A small sound classifier, trained from scratch.
Training: soap at rate 0.0034, 2800 steps, batches of 64, held-out accuracy 87%.
Data: trained on single notes of musical instruments (NSynth), 184686 training examples, 1.0 epochs.
Rows from block 3 of a small sound classifier, named by matrix and row number. Rows with one number belong to one channel. Each number is 50 + 10 x the weight over its row's rms, rounded and kept within 0 to 99. All counts start at 0. After the name is the row's rms in percent of the matrix's.
After each channel's rows are labels from the 100 clips, of 14976, where the channel reaches its highest value: "responds to" is what is common among them. Only what is clearly more common there than usual is listed. The data: single notes of musical instruments (NSynth). In brackets: how many of the 100.
# convs0: first width-7 conv (model.blocks.3.convs.0.weight, 192x192x7, each kernel summed), inputs 96-191
# convs1: second width-7 conv (model.blocks.3.convs.1.weight, 192x192x7, transposed, each kernel summed), outputs 96-191

convs0.82 096:55 47 43 44 58 61 43 59 42 41 52 62 55 44 37 54 57 58 40 51 40 45 52 43 78 44 67 55 51 43 37 56 45 56 34 50 45 54 43 58 35 59 61 50 65 35 41 58 59 71 64 33 45 62 53 61 38 54 56 55 51 63 42 52 37 65 53 44 51 46 50 52 45 39 72 56 50 54 59 56 46 59 55 48 43 47 43 46 42 44 43 56 49 57 56 33
convs1.82 099:41 33 39 54 36 50 43 53 53 14 49 51 38 53 35 63 58 60 57 46 45 38 42 57 46 49 35 31 45 53 62 53 38 52 39 60 61 38 37 39 52 43 53 63 54 52 51 43 49 50 42 55 29 47 52 46 42 49 54 45 35 53 32 42 56 42 44 57 50 57 68 54 44 55 61 50 44 34 63 42 54 39 43 52 57 41 58 58 56 30 59 47 53 50 47 64
responds to: pitch class D# (94); octave 4 (91); note: D#4 (88)

convs0.17 106:49 50 70 37 61 58 38 44 41 44 49 44 48 51 49 30 57 48 45 39 32 57 51 47 56 50 38 37 39 60 37 51 52 41 53 57 47 64 41 51 50 64 46 54 46 31 40 46 60 60 39 42 36 40 58 56 24 51 44 28 47 61 57 53 42 37 51 40 65 52 67 29 58 62 59 43 53 39 50 88 57 56 47 33 34 58 38 54 50 39 47 49 50 59 57 52
convs1.17 118:37 57 56 67 52 44 53 49 61 51 48 38 44 67 55 65 51 51 56 53 65 50 38 52 60 42 46 47 36 48 35 36 48 67 47 42 36 55 58 73 65 60 58 66 69 62 59 56 34 57 40 58 65 57 51 29 63 59 45 40 44 44 64 51 48 35 56 32 48 62 51 67 63 48 55 40 42 61 54 27 47 39 51 57 39 61 60 50 48 48 55 53 47 47 48 57
responds to: octave 5 (37); octave 6 (32); mallet (27)

convs0.169 112:44 62 67 61 60 44 38 52 50 60 46 50 69 62 66 59 40 67 47 56 44 49 55 42 44 33 36 54 45 40 43 54 39 52 52 33 58 65 45 63 54 49 41 37 52 52 47 53 29 45 50 41 37 47 49 38 39 58 42 46 38 46 48 61 39 50 58 43 63 40 55 34 33 51 44 47 45 61 59 49 40 39 61 36 41 42 48 43 43 39 58 40 25 52 56 44
convs1.169 114:45 37 61 54 65 40 53 43 51 47 55 54 49 45 41 51 64 21 49 45 43 39 38 50 43 12 62 51 48 56 57 45 59 62 39 61 43 58 47 63 42 42 52 61 61 45 57 51 59 67 40 69 54 45 55 47 67 57 52 54 57 51 51 42 47 39 68 44 47 61 44 52 53 66 66 36 44 50 56 45 36 45 60 55 65 75 54 39 41 56 53 47 43 59 64 46
responds to: octave 5 (40); octave 7 (33)

convs0.25 092:44 43 46 65 58 45 55 52 40 52 51 72 45 46 45 45 43 67 55 57 65 48 66 37 36 46 53 48 60 54 52 53 66 52 61 52 55 59 48 62 51 56 55 56 54 44 60 57 47 56 38 52 54 63 51 68 45 48 40 54 38 38 51 59 46 49 47 60 54 30 51 42 73 59 67 53 67 57 65 50 68 58 64 57 26 58 67 56 37 59 54 49 35 38 50 68
convs1.25 101:48 48 44 52 36 55 53 48 50 37 51 38 54 60 49 47 69 43 55 86 42 55 58 60 56 46 48 41 53 38 54 57 60 49 46 56 50 29 22 65 47 49 40 46 49 43 42 42 38 54 48 48 62 48 48 66 55 46 48 47 40 30 55 47 38 49 50 49 36 43 55 50 67 49 60 64 70 49 54 45 47 45 58 64 59 51 52 57 30 49 41 43 48 53 51 48
responds to: pitch class D# (91); octave 4 (83); note: D#4 (81)

convs0.139 102:52 37 48 55 54 56 54 44 39 70 34 79 57 45 47 47 38 58 63 62 55 44 57 26 52 60 50 53 32 43 48 50 44 50 49 42 57 49 69 55 61 49 72 61 65 56 57 30 61 42 65 50 66 56 60 50 53 53 49 60 50 36 40 39 44 56 60 51 38 60 60 20 58 50 58 46 52 55 59 44 54 55 56 49 40 51 50 51 45 36 44 49 42 42 62 33
convs1.139 093:66 50 60 46 49 46 48 54 45 49 56 58 49 38 86 45 63 57 47 51 35 45 48 51 49 46 41 52 49 39 48 55 71 42 48 54 42 21 30 48 49 63 49 51 44 45 57 43 42 56 42 45 49 35 33 43 31 48 64 37 40 51 41 53 42 44 41 52 53 60 53 46 62 47 50 58 46 44 66 51 53 48 44 66 63 43 62 50 42 43 41 46 43 53 50 31
responds to: pitch class D# (89); octave 4 (68); note: D#4 (67)

convs0.114 109:44 74 57 43 47 62 48 59 45 55 54 53 47 65 54 56 57 70 52 38 60 42 58 57 48 41 54 54 54 46 44 55 69 44 68 35 54 46 48 59 42 45 52 67 67 45 39 63 34 32 46 47 43 50 55 44 37 37 45 59 56 55 47 69 43 31 56 69 43 41 36 44 35 61 39 72 48 66 44 52 31 44 67 45 56 49 49 25 56 38 57 53 47 62 47 51
convs1.114 096:50 67 60 56 42 42 59 38 60 38 46 40 63 42 50 54 41 36 44 52 59 74 20 59 54 36 58 51 51 49 64 58 51 64 29 61 48 61 52 46 55 45 56 53 37 38 48 59 60 53 55 63 69 49 56 44 42 45 55 54 55 54 49 45 66 56 57 54 41 41 55 62 48 52 60 39 45 42 79 51 56 57 43 64 48 56 54 53 64 55 40 55 49 69 39 58
responds to: pitch class B (65); octave 4 (64); note: B4 (45)

convs0.44 086:34 42 43 61 55 47 63 43 65 50 46 54 39 45 47 60 46 43 63 35 30 55 53 73 59 42 50 51 56 57 54 62 57 41 49 58 63 56 49 50 37 57 38 61 46 43 24 62 51 52 40 60 50 70 51 57 46 60 26 49 57 53 50 44 32 39 59 63 75 50 52 52 40 52 52 51 47 49 39 54 50 64 41 71 49 45 50 39 54 67 53 44 38 62 40 53
convs1.44 095:46 53 47 59 50 57 44 31 43 68 35 56 46 49 42 42 60 47 38 41 57 56 33 42 48 51 31 52 36 47 58 50 51 50 47 71 58 37 29 41 38 42 60 45 58 30 49 60 62 65 57 61 37 57 56 44 36 53 78 42 50 57 54 59 51 69 49 53 37 59 38 51 39 51 51 48 57 43 45 61 32 54 51 64 49 47 61 49 66 59 56 38 43 38 32 42
responds to: octave 5 (58); pitch class F (28); pitch class F# (25)

convs0.39 098:34 52 30 55 45 45 62 61 88 57 39 42 63 36 43 41 62 35 63 46 55 62 70 47 51 49 50 50 57 45 34 64 50 75 60 38 51 44 55 63 52 50 47 55 40 52 49 59 62 47 61 54 45 66 52 44 54 49 58 57 56 44 38 53 64 46 52 56 53 41 39 62 58 56 50 36 52 40 43 64 46 43 42 46 44 31 46 27 54 45 38 70 67 48 64 58
convs1.39 100:59 41 61 59 30 47 45 33 55 58 77 37 32 50 51 45 52 61 56 64 35 65 50 48 35 35 46 47 56 56 62 46 68 53 44 58 54 49 48 37 44 52 45 65 47 44 31 47 50 45 54 37 46 51 53 51 62 31 58 61 41 69 56 45 40 47 43 38 57 59 39 21 43 45 50 57 42 22 67 70 53 46 45 58 62 50 51 42 47 57 38 43 40 49 35 45
responds to: pitch class B (52); octave 1 (43); note: B2 (26)

convs0.115 084:41 48 52 62 43 43 68 38 58 54 63 49 48 45 41 54 55 40 50 47 40 56 50 49 52 51 51 63 58 48 45 37 42 34 52 55 68 36 62 44 39 58 43 74 36 56 57 51 56 68 34 56 60 60 43 44 46 58 54 48 54 80 74 73 54 41 42 49 37 54 54 53 40 62 52 52 39 75 36 61 48 37 42 41 58 54 49 41 60 40 55 40 64 69 42 42
convs1.115 087:43 49 55 30 50 59 65 40 47 55 44 49 58 48 41 63 54 37 40 45 48 48 55 54 68 59 38 40 59 71 52 75 65 41 50 61 43 37 61 29 60 61 53 39 70 39 47 52 50 42 60 65 37 41 52 44 58 55 57 49 20 51 59 61 48 61 74 55 42 47 27 39 57 54 32 27 35 53 58 44 62 54 46 55 51 49 47 39 47 46 59 46 55 53 55 53
responds to: octave 5 (87); pitch class G# (46); note: G#5 (43); note: D5 (28)

convs0.50 104:50 52 39 40 52 26 43 41 43 45 52 53 31 51 44 55 44 70 38 38 57 32 55 54 41 47 61 51 43 47 35 54 42 60 47 39 45 47 29 50 45 43 43 34 48 57 44 41 40 34 46 49 48 39 45 57 45 56 43 49 56 63 48 40 51 31 56 70 36 52 31 56 28 59 47 50 54 44 51 34 53 31 53 78 48 44 36 34 51 39 49 38 36 41 59 44
convs1.50 112:55 43 45 52 49 52 65 61 54 57 63 57 57 49 45 73 33 46 52 58 32 65 55 50 47 55 41 48 41 34 51 44 34 48 52 39 59 86 58 72 56 45 62 49 51 54 28 47 48 62 44 46 39 48 50 74 40 49 40 54 45 49 66 48 33 72 31 46 39 43 54 61 49 62 46 40 44 55 44 42 50 49 57 66 40 69 61 66 54 54 47 51 41 47 58 61
responds to: pitch class D# (87); octave 4 (73); note: D#4 (70)

convs0.36 094:69 48 68 67 72 50 43 34 42 48 54 50 48 50 55 39 49 56 47 50 48 43 38 55 46 61 52 41 59 59 39 55 43 33 49 37 45 47 63 48 75 44 54 54 28 42 55 47 51 35 55 46 48 54 33 46 52 44 57 42 42 69 57 68 43 39 55 48 51 32 60 38 38 44 43 45 57 56 58 66 40 45 55 52 46 62 50 52 42 48 33 32 47 53 50 50
convs1.36 107:65 45 56 59 63 36 55 61 40 43 43 60 44 35 55 29 48 42 62 42 41 44 54 56 49 45 37 63 53 61 32 53 60 47 46 69 47 63 48 61 48 74 45 49 43 47 61 55 37 39 41 54 65 65 56 53 48 78 53 67 58 49 42 51 63 43 59 46 30 39 66 64 47 45 53 48 33 42 39 46 50 53 45 56 52 44 64 37 33 42 43 39 50 50 58 42
responds to: pitch class D# (94); octave 4 (87); note: D#4 (87)

convs0.122 096:37 46 66 50 58 19 53 49 54 51 64 30 53 43 60 48 47 38 60 29 36 53 51 39 44 49 53 47 45 47 44 56 37 53 69 37 39 32 49 33 55 40 51 39 54 46 39 47 64 56 65 33 54 51 40 49 44 39 38 58 66 55 45 44 43 53 54 39 27 36 58 50 51 59 56 34 50 63 58 49 46 36 45 50 51 41 52 53 51 38 52 68 48 43 59 53
convs1.122 098:42 34 52 70 39 37 65 34 42 42 54 63 62 58 56 58 47 54 42 64 49 46 67 43 49 49 39 40 36 56 57 41 57 59 43 39 52 52 58 40 59 42 54 40 39 47 65 34 40 44 62 59 58 49 53 41 52 46 51 53 42 48 41 43 54 48 59 41 37 49 50 44 60 61 33 56 55 47 61 62 40 58 57 69 50 69 48 71 50 53 54 52 35 63 58 34
responds to: pitch class B (74); octave 2 (70); note: B2 (66)

convs0.81 096:47 42 62 59 53 38 63 56 35 39 42 37 39 57 55 65 80 49 49 41 51 45 57 70 53 60 44 51 41 45 48 71 53 36 48 38 50 49 42 65 62 40 43 38 44 44 48 49 23 51 52 61 41 30 70 47 59 48 30 37 62 53 47 40 37 52 54 41 49 43 69 44 43 55 47 45 57 31 71 43 49 50 46 58 57 47 53 61 52 61 43 51 61 44 37 29
convs1.81 097:58 30 41 45 68 57 54 59 55 45 50 47 70 47 43 39 66 55 56 50 47 51 50 42 60 58 48 29 48 42 37 35 47 64 49 29 56 43 58 52 42 58 50 65 66 60 58 46 52 63 60 36 74 49 58 37 33 54 64 59 50 58 52 56 46 35 51 57 40 66 51 55 65 44 54 50 41 59 71 38 53 58 55 57 64 48 47 65 43 57 76 41 46 56 66 35
responds to: octave 5 (37); pitch class C (28)

convs0.94 100:55 46 50 44 34 22 46 58 62 41 53 51 42 40 41 55 57 18 64 59 57 58 44 30 53 54 51 37 51 37 60 52 48 56 44 44 34 38 59 27 44 48 50 49 50 35 42 56 51 55 28 37 40 38 50 49 50 38 46 57 74 36 50 59 49 47 56 74 44 47 60 59 57 62 45 62 57 53 42 60 54 54 47 64 38 60 38 55 58 42 58 46 73 60 45 51
convs1.94 093:42 46 49 48 60 74 54 36 42 41 58 69 42 49 50 50 73 41 47 39 49 48 40 70 39 37 50 56 50 52 60 46 36 47 55 61 55 50 48 47 53 31 67 43 57 61 35 50 27 30 55 54 37 47 29 55 67 50 52 52 49 46 40 50 57 47 47 53 54 58 57 54 36 39 47 47 39 52 51 52 41 54 39 28 50 42 28 54 73 66 43 52 47 44 52 59
responds to: octave 5 (82); pitch class G (73); note: G5 (64)

convs0.14 096:41 37 48 44 37 47 49 51 48 45 38 42 40 49 41 45 45 48 40 46 68 56 40 33 35 58 51 47 39 30 60 33 55 39 45 56 53 40 26 51 47 34 55 55 68 48 57 56 39 43 53 49 39 60 49 28 71 59 49 53 64 52 33 55 38 40 55 30 45 59 52 43 48 47 40 36 52 59 47 68 45 34 51 54 51 37 54 33 60 52 58 28 45 45 48 32
convs1.14 099:60 52 63 47 55 68 55 38 44 57 59 58 58 44 43 48 46 62 55 64 36 45 64 54 39 46 73 51 57 52 57 55 57 47 60 62 56 47 53 48 60 35 43 69 46 66 35 44 53 45 45 60 51 55 54 57 44 46 58 40 54 35 45 45 57 44 51 38 56 51 34 48 64 55 59 52 69 64 59 51 51 36 43 40 75 64 53 68 51 40 65 38 66 43 69 41
responds to: pitch class B (36); octave 6 (36); note: B3 (30); pitch class G# (25)