{
  "arch": "tc_resnet",
  "model": "sound classifier",
  "dataset": "single notes of musical instruments (NSynth)",
  "train_examples": 184686,
  "n_mels": 64,
  "hop_length": 160,
  "input": "log_mel",
  "spec_augment": false,
  "win_length": 512,
  "targets": ["note"],
  "num_classes": 94,
  "norm": "batchnorm",
  "hidden_act": "relu",
  "drop_path": 0.05,
  "depths": [2, 2, 2, 2],
  "kernel_size": 7,
  "stem": "single",
  "widths": [128, 192, 288, 432],
  "loss": "cross_entropy",
  "head_dropout": 0.1,
  "init": "kaiming_normal",
  "residual_init": "none",
  "optimizer": "soap",
  "beta2": 0.95,
  "learning_rate": 0.0034,
  "beta1": 0.95,
  "shampoo_beta": 0.95,
  "eps": 1e-08,
  "precondition_frequency": 16,
  "max_precond_dim": 1536,
  "merge_dims": true,
  "one_sided": false,
  "adamw_lr_other_params": 0.0024,
  "max_grad_norm": 0.5,
  "gradient_noise": 0.1,
  "max_steps": 2800,
  "batch_size": 64,
  "epochs": 1.0,
  "lr_schedule": "step",
  "warmup_steps": 140,
  "weight_decay": 0.2,
  "adamw_weight_decay_other_params": 0
}
Rows from block 3 of a small sound classifier, named by matrix and row number. Rows with one number belong to one channel. Each number is 500 + 50 x the weight over its row's rms, rounded and kept within 0 to 999. All counts start at 0. Numbers have three digits each. After the name is the row's rms in percent of the matrix's.
After each channel's rows are labels from the 100 clips, of 14976, where the channel reaches its highest value: "responds to" is what is common among them; "loudest" is the band of the loudest frequency at the time of the peak. Only what is clearly more common there than usual is listed. The data: single notes of musical instruments (NSynth). In brackets: how many of the 100.
# convs0: first width-7 conv (model.blocks.3.convs.0.weight, 192x192x7, each kernel summed), inputs 0-95
# convs1: second width-7 conv (model.blocks.3.convs.1.weight, 192x192x7, transposed, each kernel summed), outputs 0-95

convs0.173 106:533544535435480607558485488512527538548593538551512587443496499494431484467450537432446489503507546607577493461504508480516626464472486506534525519550577440495444455523504502355575483471563543542531554461418488495474483512522475540495531464533475520625451494363564508514557478514415537542
convs1.173 097:523563433514393558537559549513505597513415489469485398494480570445475574458562510617467566454443544528496360488434625478568481543519426445501502408459526514440490502454462456450542479497522472620514504488557514474507445496540521433449485472444537413510621465534456542454480517546546442504
responds to: pitch class D# (89); octave 4 (83); note: D#4 (78)
loudest: 250 to 500 Hz (34)

convs0.115 084:638506442557433512451546515424499430480490542474489515446434517493518522566502572520570451475497419525520551495547477515490415529461468526480453543567439498487432515492571570426450533521456447483539528434489492484422477497502505523523504516550554512472496426515456511536511463508677401416
convs1.115 087:471525614486502546475477496495490424400465554515603521518458458455531464493469597465467540380487607483553478468491510553470456534516536507490534546497524534442466483467381563526534449457500467545449569503429547461448548496574485597431458486487477413544469517503535437505488504549461458476
responds to: octave 5 (87); pitch class G# (46); note: G#5 (43); note: D5 (28)
loudest: 500 to 1000 Hz (66)

convs0.20 100:513506539489500634484449619644459513549448447535535501507510516512559466477484461557443447545483429543488499577482508545495491569610477526491403467448532502549534503560549526500470491537613469486516546453477481454501548414517479600544564560526494517402514460508468595533496525418474430518
convs1.20 101:509413462504451407542510448474501516474460504549502493480465521505526467481537468443448487553552441445490488502462402469397443547534468518415534558427508432473464479531524439454469507465450553492504545470537455532394473492503466394545513518438463393479565460497477453434376575453415572479
responds to: pitch class D# (99); octave 4 (88); note: D#4 (88)
loudest: 250 to 500 Hz (62)

convs0.24 109:524523528414453536486520520500466412497552475407450592474450471532606505472595554488467452492513482487409529475513478541616502435461404503538467478527528553463516590593584542552549510478629505420476492501476605538531531436457496555561510521531482443455490446550491553549456495583474524386
convs1.24 106:578526537548448495545555375526521545463524496494514402495571547448446428549487477493544423550508600573498554442469481526525576446486570544513445476405431440424511564463469513504459605501508502516487371479376539501532548481433574453554476529454440447473477501432467482554430534497457508428
responds to: pitch class D# (90); octave 4 (89); note: D#4 (82)
loudest: 250 to 500 Hz (61)

convs0.52 094:577497501558508523473508533495571540500622562514511497373486518436401514471554556557542512453474597513415568486514514564466400481543523573492570456485537534436455517573536461598522485476562557488532548460512426450476510544506423490522480431434546572532543502489411450524440475501491487400
convs1.52 104:538498485492492462522485471492554563589459566565479446491472495521541428467422461476440502501579422413588400528446492524537419466468357357479495471528544467502425480394496523537490506547443404518526458449526498503559425555521410537442603433545463533502529434521434507483485441555348506472
responds to: pitch class F (46); octave 6 (32); note: F6 (32)
loudest: 1000 to 2000 Hz (30)

convs0.114 109:478563490458544482481559469431539498533517521493616441407517517507472391509527463498480522547519605555507419477521487469448540506462476509504443525471495568496495486458495429484551496461467559500443539464545437479414381538471427416560579507442441459457457445478512493533494485447605605487
convs1.114 096:592502514469453406510432510407534587457552622377551502463481544479540541473522422381553456543531631559558518464541485424522513497517484487488522554411506422476469491514529475524534510481527513480495480541549504521462536502457495464523536552564514449517531620568577524476375499486506543457
responds to: pitch class B (65); octave 4 (64); note: B4 (45)
loudest: 250 to 500 Hz (53)

convs0.16 107:490539473514471540550552527570506443440502494452600492445460518494487473500415473500455588478589606542607571598490489484516510482490561486540569547451567484545461563491367501452499577499557490539497428520429527529506457506581408411559382466496613513482499465565485526538508493600434481653
convs1.16 096:478503528461429548541613541387431466585458442523478563580460535515536455454493448500437480489499411501521525467453474554549523437427476514533472513510546569525525526533463461599602486509458512549436456568529457565499538494510533564434440449553393504536452546494474493463551521527445403509
responds to: pitch class F (82); octave 7 (42); note: F7 (40); octave 5 (36)
loudest: 2000 to 4000 Hz (39)

convs0.105 094:491506540496551496573432429436537468559426561457468496450472421425577478542468456430540437492495541447535523521469551517481401417486466556479596445650514510464513544418541443509499480435453470535514534426553442456567510587460476568447483452512454480378493429446444465462497517481539487462
convs1.105 092:644467524528513469488516559486508472431441463498529424445501500511566548546493438469494488530584543470468523409545367497495504558458460503498529491495487506494524528414543469476512446530498393459630515474460490508441640550565578481483448466568466559452511403473499475565535516489518533503
responds to: octave 5 (55); pitch class D (48); note: D5 (45); octave 7 (27)
loudest: 1000 to 2000 Hz (32); 2000 to 4000 Hz (30)

convs0.100 103:575485562543438483461542586486533535529539507549524493533455603519545508561570520554413516439598445475498405479486505468566449499424533503500655547457392584575641547448500450530482530502478426515524509555471501506484563436463543473597572444446546563468457519550564421525472608500589535479
convs1.100 105:441561475524530457532427535522533504473399457497583579503552468526477531488414463532597418468427508551564467479579447531455467501484413468516490429441517501427393423584510422489519462438522468580406507523513496484530560508502535484460506487513344475505459432435424546419458524516554514541
responds to: pitch class C (41); pitch class B (38); note: B2 (33); octave 7 (28)
loudest: 2000 to 4000 Hz (32)

convs0.170 094:582602500492535488528434457535511499488548603518475540448441519449505427459515456479524535519468528521492540492456538471518433537579508532472421447419471567394548604475594598534482517445480569422539524542455483456542489558454462543496536418414474485440501556530439544492442404515602500494
convs1.170 105:446533542488502471433526448522475526436528550538558478466507595472508490489492594494392513474530518532459442467469446516614542434419490502508527525485574503610523484476370503454488410546523474553368433501458453478486474471443512558377475556466522485514458537463513598489441525495435557510
responds to: pitch class D (78); octave 5 (46); note: D5 (46); octave 4 (37)
loudest: 1000 to 2000 Hz (42); 500 to 1000 Hz (31)

convs0.155 094:511490457557425494567469461574527512474544555474501570462528466529528511581532456537565509444423534566492404517483560532521563544514473455488486513449502511551470513427554549457476561558625516551471524522427528485509527563534564581461526458522603590513442482531446525484521582496506540449
convs1.155 096:472511392518508482379468471449490594538450408479488540404447566546446511478570498479554458488429408472474424429475527451444540420526487469506520426556449470421470565451500425570479529529446536518414533485469517458481461586466368522567547505568514515489509471476507423504467490480565469505
responds to: pitch class D# (86); octave 4 (73); note: D#4 (69)
loudest: 250 to 500 Hz (48)

convs0.160 105:522552482521526471428475554438523468465485470467513475489512597506398443490489424476493445546448497466421503548521503423497509487467492479550620398517556461530567402520461565480480552556454515577462453468427498529501476445515407563456632454459477535436525490485472467557497476534481551486
convs1.160 097:482499539523487492503384450552487506525506466542469495543475408500540471503493493531437420431532484442484526467622447527539426525443487465389424538521551517586537603556390470541558474458568419510492467592526458464475442492557516535441510510519437630526505533541488493521488475490504435447
responds to: pitch class D (50); pitch class D# (45); note: D5 (39); note: D#4 (33)
loudest: 1000 to 2000 Hz (37); 500 to 1000 Hz (34)

convs0.88 093:536448579492563493490543535457439523364529512444509492425484547469563454529535422480444497478474506453440434459490498489424505514480463568524506507550539513473482527521523464475447467540540411474519567403483501471516508533397406510445539389442481544497393551519434469524509548496538534483
convs1.88 100:490559548416579456546477507496442550563475534469557551549575483540496472587447548566463533507417475488520471475511423494532528416479461523503567626515447607488518470438548539549461444459501532512516544544422361484471630521504490485514507491520565529480556460554411529452533506494523504599
responds to: octave 4 (89); pitch class G (40); note: G4 (38); brass (28)
loudest: 250 to 500 Hz (56)

convs0.21 102:558521471465540477502467492452515527514531491477477532492483509439510430412436479512538541428449547479490539526480519507521462463479380523407481538536564528437447478551460485496555535428419523484510503504347468550507591620531516486545475487442523557537559433405490483475498533520536498481
convs1.21 092:497527548482477528431444456494508457521485474613477560563600506568528495538571460475496473442532481612497476503515501476470509474555417407605493478484525543455520432463495457538455501462480539499500525585486461453464438558458536499552588525515504599527529505463636534464464505508467445487
responds to: pitch class D (67)
loudest: 250 to 500 Hz (35)

convs0.83 106:524535490443514533493483480531449523513477490586513506399420500497572525512486465498543438556593512467519524470511566540562566523434426491522466572513412627583421444450436487505502569438486457505507525493395541415515489513518476515542367568518508480507556593521516616461415599524518558457
convs1.83 099:463500510539527413479609476572411501439533564513463511480468494505430510497501480476402587605445555485472554519559483453450574460517486501502505473455460464516503499581534449534492397469591513487555460510557512483467550530517549506454554440520460448520534442448496499502441526401378521530
responds to: pitch class D# (54); octave 5 (54); note: D#4 (45); note: A5 (30)
loudest: 500 to 1000 Hz (32)

convs0.44 086:507546353468480538507605463468516529571540436520542537533504469472440529536572389504563483486555510525424534511637458467483454533493370535489530473512461571527496527463635540512493522504481549554510533442377506465478494494484463559608517509464517437560468543493583494538504449476472497552
convs1.44 095:432503558526611472512497486517509541478508458483487486490500535591525384445461468486577512500542551504501465447485503563454504532404403460497415472403508466514510501428479457550472495555517448385519436501475425569523467504541603541507435528508463606510586488544497501518540412472446588581
responds to: octave 5 (58); pitch class F (28); pitch class F# (25)
loudest: 500 to 1000 Hz (52)

convs0.136 094:526541500568512567480472458419466409480512421444503487544474513438460569492468476572441487495450439496529347517504472382506485531568559440520459525460494443454567465487496526581495546611531515548477509486465494473530463509504449529508518459513556496484532494498444500493460453487535465560
convs1.136 095:517485533518511530469545521509459422522481547576497502495509453546436503485543528487539478518477504446576507443542556582513495485494483504442396455527532499455461548608521525477521414518488536573587380532516585414496432434457587504474495480521516586570488461467484381534559556610573525489
responds to: pitch class D (79); octave 5 (42); note: D5 (39); octave 6 (34)
loudest: 1000 to 2000 Hz (55)

convs0.93 113:421435513458443530607454570521491494455409508504596435520526487514472492496458572478519518533515464515469558577485651464537535414514514504439482483474395515572484511546433511480501480584420498451572483478560550467496488446479530479505514507514462472477452554512467527517525525480444431433
convs1.93 102:446462566445537587496644575481533430448424526539603522426540562504472551482490466442486483440517558567501505494507468492418610523578464418488475496456441385486454544468479347505546564542511520579514412510513515552495478465536547515460459538550460471453615454558543555572520515499491549568
responds to: pitch class C# (60); octave 4 (39); note: C#4 (39); instrument family: organ (31)
loudest: 250 to 500 Hz (33)

convs0.163 094:578589414514477562571560507519493541434537594478509495480476457460483415422437537511437507458504502533495434517530477556447489421559488453429474570492452532440502484541426523521567468547520413416473533479489425536489462591524549570449546491460602494488524460474554569491544486484503587522
convs1.163 098:470536459501548507466509627474476532574507602493476413530499455529565624524441459502403517461577552556527489538651467598476533438475490438416554441509560547530513455466424482470385505450475494457524546496545474464525487621482425577526504517502466409475524477494483583506514517512433471600
responds to: octave 4 (58); pitch class D# (39); note: D#4 (34); pitch class: G (25)
loudest: 250 to 500 Hz (42)

convs0.130 103:505530525528511623485547561490494503562564562431455504525328515547516554516471532543510530514532489479453414439502512521432508607417444577446474501422481437563447421561547541494498513626563536515524469513450487472513520441605488541517543451510370419534486511503524567509481485491616543450
convs1.130 093:521404470525480537529429428446416488483480472508501468488593501503478582501474465439514476484485471514540504481497547476441589451510551473518525488535492535521475453562530624515452466472487455423494494387532444593521536487466499479464565545510521511423577557383559587595450539500523537457
responds to: pitch class D (44); pitch class G (42); note: G4 (34); note: D5 (33)
loudest: 250 to 500 Hz (34); 500 to 1000 Hz (32)

convs0.159 100:420571553441518513467469472578312507514526418577539480558607435490533571508501512394487478426561453485430445459539560546497507540528469470470471437452556441455566467454486505414574494515519574520494462527530497479505453487586552507456429468513562480554510515544519511464479583498433480438
convs1.159 096:490440511444665535568529508577499494469471448414560473434484503460435522382468523452526456535495469507476547434557427490440504521503506543421461595433544476462473498575517458456570575526473420469560509517533473534418511414430387461498492509541480519531476547504459582459549596476475496476
responds to: pitch class D# (100); octave 4 (65); note: D#4 (65); note: D#5 (31)
loudest: 250 to 500 Hz (42)

convs0.185 092:505588545462440539587448473539577558534576518531607446614481527507483459516460560587489533475508495475528472491504595424536483506530557482488486491445383489511474542521508553541484529510486435363502475526426449399518484487524528494534555537556584403513533490512407413491452448571530499510
convs1.185 087:512486532438494520439580550523505491475449504504468451507518620472489533464506550485580529455579586436484420437490491490491505519492496462459470478471427551515467508533523435505484488462512514578550523493490535543536539488562491517509542592503463418504537522507457493543575489518577627488
responds to: pitch class G# (72); octave 5 (52); note: G#5 (51)
loudest: 500 to 1000 Hz (31); 2000 to 4000 Hz (26)